A small image flow-matching model, trained from scratch.
Training: adamw at rate 0.0025, 11900 steps, batches of 256.
Rows from block 5 of a small image flow-matching model, named by matrix and row number. Rows with one number belong to one neuron. Each number is 500 + 50 x the weight over its row's rms, rounded and kept within 0 to 999. All counts start at 0. Numbers have three digits each.
Before each neuron's rows are labels from the 100 images, of 14848 (inputs lightly noised), where the neuron reaches its highest value: "patch colour" is the nearest of a few named colours to the mean colour under the peak; "peak at" is the part of the image that holds the peak. Only what is clearly more common there than usual is listed. The data: Sentinel-2 satellite tiles (TerraMesh). In brackets: how many of the 100, against the usual share in percent.
# fc1: MLP up (model.blocks.5.mlp.fc1.weight, 768x128), inputs 0-127
# fc2: MLP down (model.blocks.5.mlp.fc2.weight, 128x768, transposed), outputs 0-127

patch colour: black (73 vs 17.6)
peak at: bottom left (26 vs 9.8)
fc1.87:522514464483503463519448522484494524470509410483476393427465502445502562568456553492553544579505443449523517513428447571700625361545512477416479543493474459585448447469522444618532604584508430487452496518518451483525531477553531447488627498487456387540552489521436483437554516535468495516508503458452466477475537515505461474478476514482482511452467514529508464436534478526463518528492
fc2.87:509493486504450523474415507483521409506500495666510593301513434506503462499494465505470502520520510545496493495416489553357398399582453496551459504513494463593511509470513504470521466501533487537487436568466521424553435513504610459439474494499411362487476534538515475520504572511511511561488502487435553525443502494495514516579538514377512526433493483491451509466465476496503465518545

patch colour: brown (68 vs 37.2)
peak at: top centre (82 vs 11.7)
fc1.540:436386521465531450483442539565596479444527563580433503576468448489469418452478517489411483487502541447509524491451453501505499566595586605540477479491504567457443489532461480567469514553564442535437573452549408526455580528363462452481511542524507566499461514461496548395521571504519517482506493557460428519493489514585510482506493528515623460486536497525502592379518499522454492583484
fc2.540:443300525495504544514438453567509473504546516546542588450519521460550458457535597532590453466544487506575524505546476451448522510316497581472529309461533513497486448444495544443501568516495500544549483378497559530482501436498410485505456494486471487488498519490530495400494496490529469506536525516481492500568506566451496449469531492430544506539485542468477487407510469484530533541553

patch colour: grey (64 vs 26.5)
peak at: top right (25 vs 9.8)
fc1.400:510538458504458550480484512485492478564541514516597519492500503471482412476460420558530522546526454527523476478610455510432361557548492498435391499455497451494393478480547491534457536646507538412467555478542440501481547505443470477511571450576506507512544526464519525424453498488627426501493441552544564443508558434584449441503508565471542495466540545569475424389540537469398488494498
fc2.400:477552539464479464511472418505549481484504537656529542429508463491501460458523566583534424523497493561597433545420535582581610553539562510489480538503523537520497518486525476455446365499464458436434562502415552457460523433529590477585530535446418466498469456482503472398517552423501526593501520504522531519512521476561497530587533457447467516489561453433407485437533534502536431508554

patch colour: grey (75 vs 26.5)
peak at: centre (33 vs 14.1)
fc1.35:513497492515486442530540498525505475535500541558489471493513511569558513571534489502465423569520479468561555500489584397494506479499466556639412449523424445515498502429391509485507535512479538716520557423455527483374497544497472491534430460462500536534452561392560470540442530416567494487452495545496557424473409586512531449513476556494552497440455529514492545511510566499451537476508
fc2.35:452498512493512484487502441534544438510499484519330491516564499558426404629485433526455562500579399497581426530511529423454518397443473449457543434496529516451495551426492526484452582542536493585460496551467523470524569515559558424512497548480443556449526447529558490538570498477423435500568491400573528476484501488424546581546516504463508480502534413483499510547501396499480460442536

patch colour: pink (30 vs 9.3)
peak at: top right (98 vs 9.8)
fc1.600:484502507534489556494546491475464553515494443516522501528555584535540390434518505473372437543467442453530492561523452491506395485537429557597446433423475466562504500463471527503538681543591454528508457554507577440439475483559540491462454500508508498555456502491509586493496553498512484504524510490448455485494449417549500416536418529487639538467465490501479543447374492412444489538555
fc2.600:551582429510570495542539427551505496462512476537487510441574487411507482506514575502530467463478443473507395585505531537560460537445504442492496442484496529499500490460501513483490473532531520526521470457469503471526549364541475533536623481504442514548472596625513481505493482423476576452510487591674561581483531499454545572607430538399500522472489492450518499464507380518557469483439

patch colour: grey (57 vs 26.5)
peak at: bottom right (25 vs 9.8)
fc1.709:469445494423453560535508548508515530533526565572446520497582575411434474371464415496489434451531558468480483525511515498562505496433446574507426603471446417465434481556571517586506569489504579496540476404408562468523564471424428501443567443443490500603519538490484449474501445479547546474498470475462468493419458508467447428472547594433450492440536469520483440447455556541447485526478
fc2.709:632554484535508490461537440488533518495492555489510441514489489608504537551491458547509517503535461497508503489471487470457377509591552478509508574444520459464564549486588491296453432428408537534466536387512393479563478512499403529482498533485549546441489636529537503545476499522437474458501502431492538360459525515449481464562568491525517495446514530484486501455572520517483535513515

patch colour: brown (67 vs 37.2)
peak at: top right (32 vs 9.8)
fc1.119:491589579444500554475419451565602503559529478500476452541505571496500568504587502481479464469503496511531546554479446532469474468557492584541542538565484447534513462483468511485544505500481523528462374504493475452569402436539466516479478526587441478567448518570507473541500524589448513468417483608490485402517401436523440502589575507503552548427433485531456471526375580508476380537524
fc2.119:515475549516540541480526409449528496507536514460461526580584445492525433428488446497576484568490475481497493513508490434453553450502519460451480588521493472496489472531398504482542526461436444577434577567442420498487584412505471494466561506490462494503469506567448577530509443497506489598609489507547556499614406503653504491451470456509464514510477567524548550547596543609466626480490

patch colour: grey (61 vs 26.5)
peak at: centre (32 vs 14.1)
fc1.245:505518444507431503453565510540468519460430518519564556496540520575464487556512471512502448442473485511564609429520525375459528455574585543701510441535551451432517475553509504430467530592466488609534505457491494563508436552521548533454393547468469534543549442439461516477522497491516486564527541514605515520543536548535550459566462509525502459484538510502514496420536564527481513518638
fc2.245:517483368508472512477542490485492516468514459506431567570522479558480468539488402495469584563578528449478504522577482466413529429503560502575448530445524449505541493513454485606503440422502508556557509557559472364503520628530591463454612519474494443523511425524512476441441487527496443509535529502647538470507540511531490492473429502367478511425496445486550489460514500434506496474585

patch colour: pink (28 vs 9.3)
peak at: top centre (43 vs 11.7)
fc1.628:412371483505448449523518531525507540499494565497405437498490518452502568473460610507524502510540506430503466585450497558454449415491475547434484565492543517450462486493486485419551622483443481499478443598452480609480597511441498428474521497474502635500472466534467534428512575457527570457600434428459536580460376494470573503513468548557498528508480481528525554510473434481478435500500
fc2.628:613492568502462536534516559460503529479507516480400555535490522569471559550492490504482470506567492577554517520537538445526451570551540414537516538528583451404465499541490557544474478533436492515493460508597452473611417663456538520467449507471462544508515439519531534557508339497528514497555454478428475502581479503482518614401539457391487484432527490486464545465542508489502495469411

patch colour: cyan (35 vs 0.2); green (26 vs 1.2)
peak at: top left (25 vs 9.8)
fc1.698:527511504494537420476552457516644546493457511549491454456513522539484490504571474479428536462429472468482536489508511456479477489456590604593387527526432474521567541455597570550448459544529412556607514497507477512514553509515623489582499457417486496519524434536550501527424449386519514498448525487540533493552438492499511514509525567468506438478520488379358523553489514555447512422493
fc2.698:389508466488526482529498454494581453531564464486380495401492501406483452428504475480467389505511553544672431571458525415439441531494519477527509471501405442430501506482518539466521488563433516653442447560588484450514519386479599480520508523493494460502456490579504533497501529524496513466490542468594543477596533507501469541475516472582554507455491459527502495505522468553474576517517

patch colour: white (45 vs 4.1)
peak at: top centre (30 vs 11.7); top right (28 vs 9.8)
fc1.553:518577498511467534505533523441447440526505445527659510584502482541493524508493380516426498447433389478394515517454415447510456483587545479465473385499567490511523498521492509509478609499621452507559494563516510503523507447475557520524448555522489523508569495654515540467469451508544523494521499478512506498378446491550545602505443513457596505466501453500550500568517511413480503482570
fc2.553:411550453502528455543489475500449493484499447440518449621551469386493603506502443495531515450505607519595500467529508353546464507458530478378476539480521522488508516419466517435496475519470523458487453532485477608469468451466524471571564479508507476522505498662529483545492499469507525494483508542535511535408465446523505662569542525614449505406476509536505511510437513497470431543519

patch colour: grey (60 vs 26.5); pink (28 vs 9.3)
peak at: top right (40 vs 9.8)
fc1.581:487438460510460488483496466572434508532529470466367450580482485568478547533512616536540539507588431505537520478481475534493441618448499529423553628532532510517452524473415524498526444521462492576426471520516509544440514439430565491505475457549447619466477482673472516461459493491502519532478483459515503526407441386604505486534492518563547518449480502423501544529448445448497506514543
fc2.581:538540541477489440503521474519430548528503597489535565394614555350488559532505506510514565456402514477435487489512473291427446577480483483554534466518511531390516471575435534445537458405556462560530533472423481567531491461471499523521539475448505596537508521457451409449517514482513551437459525535520513483487477523464482523492495477478505434520500474487596444529523538507492422543547

patch colour: orange (41 vs 3.5); white (39 vs 4.1)
peak at: centre (32 vs 14.1)
fc1.346:542540566512479524491538476566402582510465470571456553491501553468499516524509527472489522571390613495457498450500437425459482446534551618592461530466517548413479484463566504439479500462503550483481434455529543433460536467563516478450379490515493500544514394417432536496517483538562519513470530417650474564442473495536542513464475501540422446546461378517445604539494521502477541505482
fc2.346:591451573500445504500500561503479493500517442397511443562544541508504567441505500402473439559542436493476565442451502454603482414461589509471484519537514414561504532498501511487537494436583487608542530531524555449472439430505525542491605507507428498487417521390539497541499477519501511539516505490566538506467506501565508525573484480499444538495465523471452446502403270491502508493445

patch colour: pink (36 vs 9.3)
peak at: top centre (29 vs 11.7)
fc1.261:489457545531452477472576474505535545457488584584445401455515471571466629425417464513464490430479554480475517456374543516449552543581522560521527479498534451526497539451476498439474511508636463545459495498529433480463439526468543507457431460508412543507483479350424503525508497521571445610469483462550519515473407582475546476501431519564524463458481495521499575573471540465493565521569
fc2.261:469434489530534490415473578498562572491486400543442558572437549396463497510486499422464540558521431503542481499542520449490621376509555516473490460520610446466470491546504545539466474576384503524491534488658536417460510527490574496510518500530520524525503525467492525559489510507487464541527503505538445542479501504520510570426463587499472482473534534491443467473565305535532572495495

patch colour: brown (65 vs 37.2)
peak at: top right (97 vs 9.8)
fc1.219:437507503504415475509463442522515462465503480512453562479414588484511484482524670530562603424441485467502492495452516554500457553547533493488525514541408518442501514493494386522492489482527472525394488506528460565530333529301456518511457525478444483474534464383528502493517555506446451517525575503518506516527548444425511513529529517464546485607517505514477479456528587564489487534509
fc2.219:483483506459465520520449489530501465473504482452453386490462509389557419462493473469447490430509505507394418515608508586591492614543564505489452410517484502455480502472571508447495430448507482579520462498493621533505625498563464492509581540486445465499462442405590468522530557509459504455495486533479505486523545481372483529502443537464487493540478535499426452500502320531494517494490

patch colour: grey (65 vs 26.5)
peak at: top right (34 vs 9.8)
fc1.40:553463500522498445487482503550465514511495448411459474439539493476507534488572504504470386510556483598505541480476479533449463526524424552501480561535486487503524480486439475350485469519437516625539496478504534611533438494509522492521291480472472534513484431591583538470492457498510471535520518536519572535504474470573488431549508485589528529528583492531481571441467593403519587522596
fc2.40:498442505486588527507532512510427574522514615676438559371605555561505521551488494453524517584514504462445455535458463435465516488446478497493510411515538485519480503595527538426501548516484529583552529591477443475560521516489527533443649493507483450493461531558486465463492524505491517428465484514599524489615467505507510481519504430443539516437551479480559469495578551497395497479552

patch colour: black (42 vs 17.6)
peak at: centre (33 vs 14.1)
fc1.722:524444613542462514489494470474453488486476450529521477551525543460495540455541521420472539489464467470485418601440482521475508583534509519414501485476366505509539541572541549457542535506555481609503542481504398546459502375523603545462423556536462493430463594598581519491469567473508537435460448484531587500590512487436520403507481526505431508577533552520458503589563522486457423526521
fc2.722:620492538491493501477483471511514496483510526537479635539545514599465616465450530451485469490437589589424498470509504602453425589535424512504544483464392411555537500459567476432528515515515479637487529497530540549504451343519549491468500480503513485498480522443528504505483493514471499481479517447531530467531490508428486412376465501466461462476539434498540470431556491505512645516469

patch colour: pink (45 vs 9.3); white (40 vs 4.1)
peak at: top left (32 vs 9.8)
fc1.675:478578445507462479510548520504476488561521493492550406361542526526463577534474442532444510439479444483529550472459477421465413540516500594510526557506479495533508531466522555469528538460565518662569552501487552447489603500465528493471462456506475537464506559516464490468410480453570503563465456516469514542321408433463574562550481497420499457503449495459482534432485577550492487454598
fc2.675:419482533484476464565522484517494558491467535554501542479538517480514443509501525452450690505490516466418508449468512378384522505480484538540495600479515559538539522505490503550463499640541550557499508558502456486563501533454625461511466522477461480502503581535526518528519480500509535526516519670547480537505515507426517483454467443450500485434545473532568483491465683454436497482558

patch colour: brown (76 vs 37.2)
peak at: bottom left (43 vs 9.8)
fc1.760:438537474512608449489476450439516503444532539511466531468539490534446623420460493539438483424548424386374456533442494496488385596516407568489519513527428506554508482540460456467478517476473435503460473525481407468454449491393519463523531452543457502480459474513559531527562544549485457564495542451498606528464470486536475520516457544445548479461516469482556502461479553421472353560576
fc2.760:598518534477557506526483477574440413453489518449461396522516400460513363536498449505521519510455507470538469502546543595461443647504460501550473558521486528438517505492494474626479492494488404549473487562459537584523542541570450489488530462466479539537487465497505502522495488518488526370534499574545515555543509471527496504452520491386507473528541550590448502514561365533376522513574

patch colour: pink (33 vs 9.3)
peak at: bottom left (33 vs 9.8); bottom centre (32 vs 11.7)
fc1.97:475480541501461481523501493480481519487543572492446583411537556439489615386524581541539557514452423444404433568497521487452445579428504463481467587524451504542470475541454439423468492405445466491472485566592504502456557566352449481523445442470489560488471467435468469466516506470515510512502514471652550537401497463519505478518536560551491497525472474508502453425546466559444482517404
fc2.97:482498512476396525491481453491543465473526429483549391435454553529570382430512433527546507490582527538546512530499477575592464581476508527506493449526500488518508545456523519380467426469483531479514448496518513458447390525526411510497498487482532643494494452324484549390537493452481495494532528537606515521581529553538528507481505491405518542576520554494413499439476569536477511492486

patch colour: grey (59 vs 26.5)
peak at: bottom left (28 vs 9.8)
fc1.251:457497502535532473489526490527466456511583555420473499445493478584521486443477458534513494501580527472477459521496505478378332639516463459515499488506539557486468483474502436382478437368565536598500457468448591454487520500499480494519410491488554552458479484478583473467533439486550441501509520516491501548478475511543440514526439523534539508435571523497506487472430547361489552476655
fc2.251:462445523495617505577606498452438616510494574628453554384515604492480454587506514496483480552483505482429525534463499471441553495487436481508489527488525513452500518544500479466497535474468499601515559481427469462523417404490538475501483515498541456490498469496597502472515438521490467434519485559516594497447491488513522486516482419374533478397534473523620503513531503474448405482634

patch colour: white (62 vs 4.1)
peak at: centre (34 vs 14.1)
fc1.649:511465644558502481620498503551516469572496490498507505511478447488501469514423489467504537500521516491444501491443498490503549403521491464456495505498519622491440522531466603538512530497509558479482588521498525485441511488488542545629422491486678464422477583499513477499438494489586507379502429402499478476524451494521521504408438470462485490434472524454540519568584500440568472387428
fc2.649:518475551505518544600468472510531423496519476410538458486403446535493506487498488460486481460538483482503501509524487511504482452517480539453517496479439508599496496426555467468571464555526488502514305482462567533525548549514455511414583488515340465522482669491476522466521537484500504484437511458431498508528501509503517480521556521511584543427482463505417553548303510569506553498500

patch colour: black (65 vs 17.6)
peak at: top right (32 vs 9.8)
fc1.663:486522534537532456498502472407579544500507518508521418498517538495447599450545490494414527535485420532361494581473468541493461436596521544538518556535379523487544510508474472487467507598511466495503492543450425446501610518487553459480471493558513520505505591523501492459455435480504509476463517460540521513566556472479431376495498526351528450474494471521453457575521423441453337544447
fc2.663:505536448494499452491533492546500521531537496481483580573481542565547616519512499507526517538445545505639497499513579455477422448496484471495498428485403475534532502477510473571541530423498508544490517573616481590535549506524488476542479517503444513466522422421527518508497470492503535507521468427475375464583458497462496375425471507540483448581488498471552512417457671473515659478503

patch colour: brown (64 vs 37.2)
peak at: top right (45 vs 9.8)
fc1.187:519590511480486466529518482386476400482501548514566468536474511561522440493507445521396478400570375492461509479377479399538500489555598448504467438520456474478497495536446505526422632518486405544579558499463560459533513461487536540519568507594505413519556569504583527535502489550526487487478508545466560465429510515566524408520487510481580456498541467507596493444534492466458483580521
fc2.187:406485485521520579489612566500504575493511531504496590454475580555472511580538454504557470559522446562531527499505506456475567556396572548499491320532522457514503471552508444503527415520491572536433460476579404446572469567511488601432431494523560511419442527405534509500530501486567499486497454467498494451485508538493469438360463508405567510510534473539506477492502430520515516494541

patch colour: grey (73 vs 26.5)
peak at: middle left (28 vs 11.7)
fc1.718:470518439456503547472517534473544500479624630506470476400482511479484408402463521429548401537577501538466546491525583406483419487436538512393485486491530501492470479385408505502526525507496476509532450519534457448409486454498520517584598448488548496495544502447554448541546599499573515504490500510477584485430516546608536538561469554490617551499538488500506472438493457511462483537413
fc2.718:627509471508598489462523441553573499509362550497490476452397367514486567609495496474500508490487492494501497522494495463439544479534559528446519455415464553430522477443604534449446374536467521501478564407555532489426466480452511486590451485519492522521487580494497378495509501488498498459459498473529441500462586487529523499484588564486518428491599446443555488505538390498549522516486

patch colour: black (60 vs 17.6)
peak at: top right (30 vs 9.8)
fc1.650:462566566513453503496469509547543511493497484548491496439539505459487489501477418437423466507494458464500473546474454468555508529485561564515507561470430510450478392418388479586459609480472469481484432500522498446427487418508492526565548508469555556504529435516581508410570482522537485413541475484434537513525495478516498509551487699568513389475549601507515534507391530456411559535447
fc2.650:481532458474513471421481509545504406489495430530474506524474471411541519483538514467550534480469536508533490528421452464603477604485571536488490524514546451362504555519551500471461501446454480479464436504596487570544463529535363487592452547572487527500506552555409485477443493469454444492454525607439492499583524532410484556587559463431462403466498450582437506391485533489556452459453

patch colour: black (45 vs 17.6)
peak at: bottom right (29 vs 9.8)
fc1.682:539520601445478442472530467554629551425487533571555509463498531524471512475585473491470581469449494424449535461496507472555519485486549594495451475495445480509560515407490475543490443558528433552593479493489471538491539533547568522462478514388429540546555463530457492540453510382481556523421548490556479504488541546511471542531541573408496481538457504355388548538466583569433458545450
fc2.682:555502560493512509488534523426461512533490524424462509573572489466489544504474531426496569503570549526498516447558499441420569508462521458629513500474494560476485501493444520518524511529509503472500555440585556544420466474495583476621356501505496469511548388538517461490506489522485501531502489505633426508416496515431506478425493493585460462433550544507590470480516444462483649490361

patch colour: brown (67 vs 37.2)
peak at: bottom centre (32 vs 11.7); bottom right (26 vs 9.8)
fc1.192:473499556467504581489508553471494578453523508491427467367521521452505511425516593495543578439458414530521600450433497461500467463474519528547520578524470529404511552471512513479469453529412464558419462575580494462525455540428456452529553473529437517498552382395557515530491521522451436518564538477568513599495547472399538591471508500481535394458503488519536503484516481614484535573541
fc2.192:444564502513442469527554489506567447508503463434398533517541539601556519571510548445457534516525510481464540456428478582555493463475544457546516646444532419530450482502501528627497542601515541541496501636510511507468499437449481456462421501566489492500507405566542422497521447488522528535502481523583426482446507537482453566558469486431531504456532474550558487561471484534481346549423

patch colour: pink (43 vs 9.3)
peak at: bottom right (26 vs 9.8)
fc1.397:495489511483514440576513493410514415520508594568545487576484472506524527475461511467460417454486514501540584501511499513494602514440504452556422461496417418538445551505446479535465432465427583600435549471547443543451529443490437502418562487487553540431564651484531456550452494467545426491508480506438530443487508642449512462469483558574511502417586450477460479463521426460480490489560
fc2.397:412550529497396501431462565556536378500564434442567500589489607486584453485481499407548563504519496533500456454551525492464502478443472480537469501479401469577489514428519506492538472457535502490550421477471625454487490460585501463498451481549481562507465616468517561540527509490485499427497494374438480509534476463485438491561468515460541484547504570431474526441384598568494469507569

patch colour: black (43 vs 17.6)
peak at: middle left (36 vs 11.7); bottom left (32 vs 9.8)
fc1.514:556440482489428486532491537522503497476584453488528487455517514416481572567482535579480671616483522448365464508490524559631558401484447502475459532527468403575488533490502560544553507595502524413520575487516511496508525428504534512420493480540485470481520464435422494551475470506482528555537478444530498491449491475549512424555491508427425485573403460488432527530459556494463499520396
fc2.514:476485560515542466528515489466495531505516565458464444470567504663446617607495466498487384586523490625531505499433486411343600520471438485470491478490520521523507504448433505544516553521448489469467484494599411454602527506481543518518478480500608436481541454449492490524520519494475466490489510507501465476518438509469516574474519527531544475425474541511476546609422506470494481504372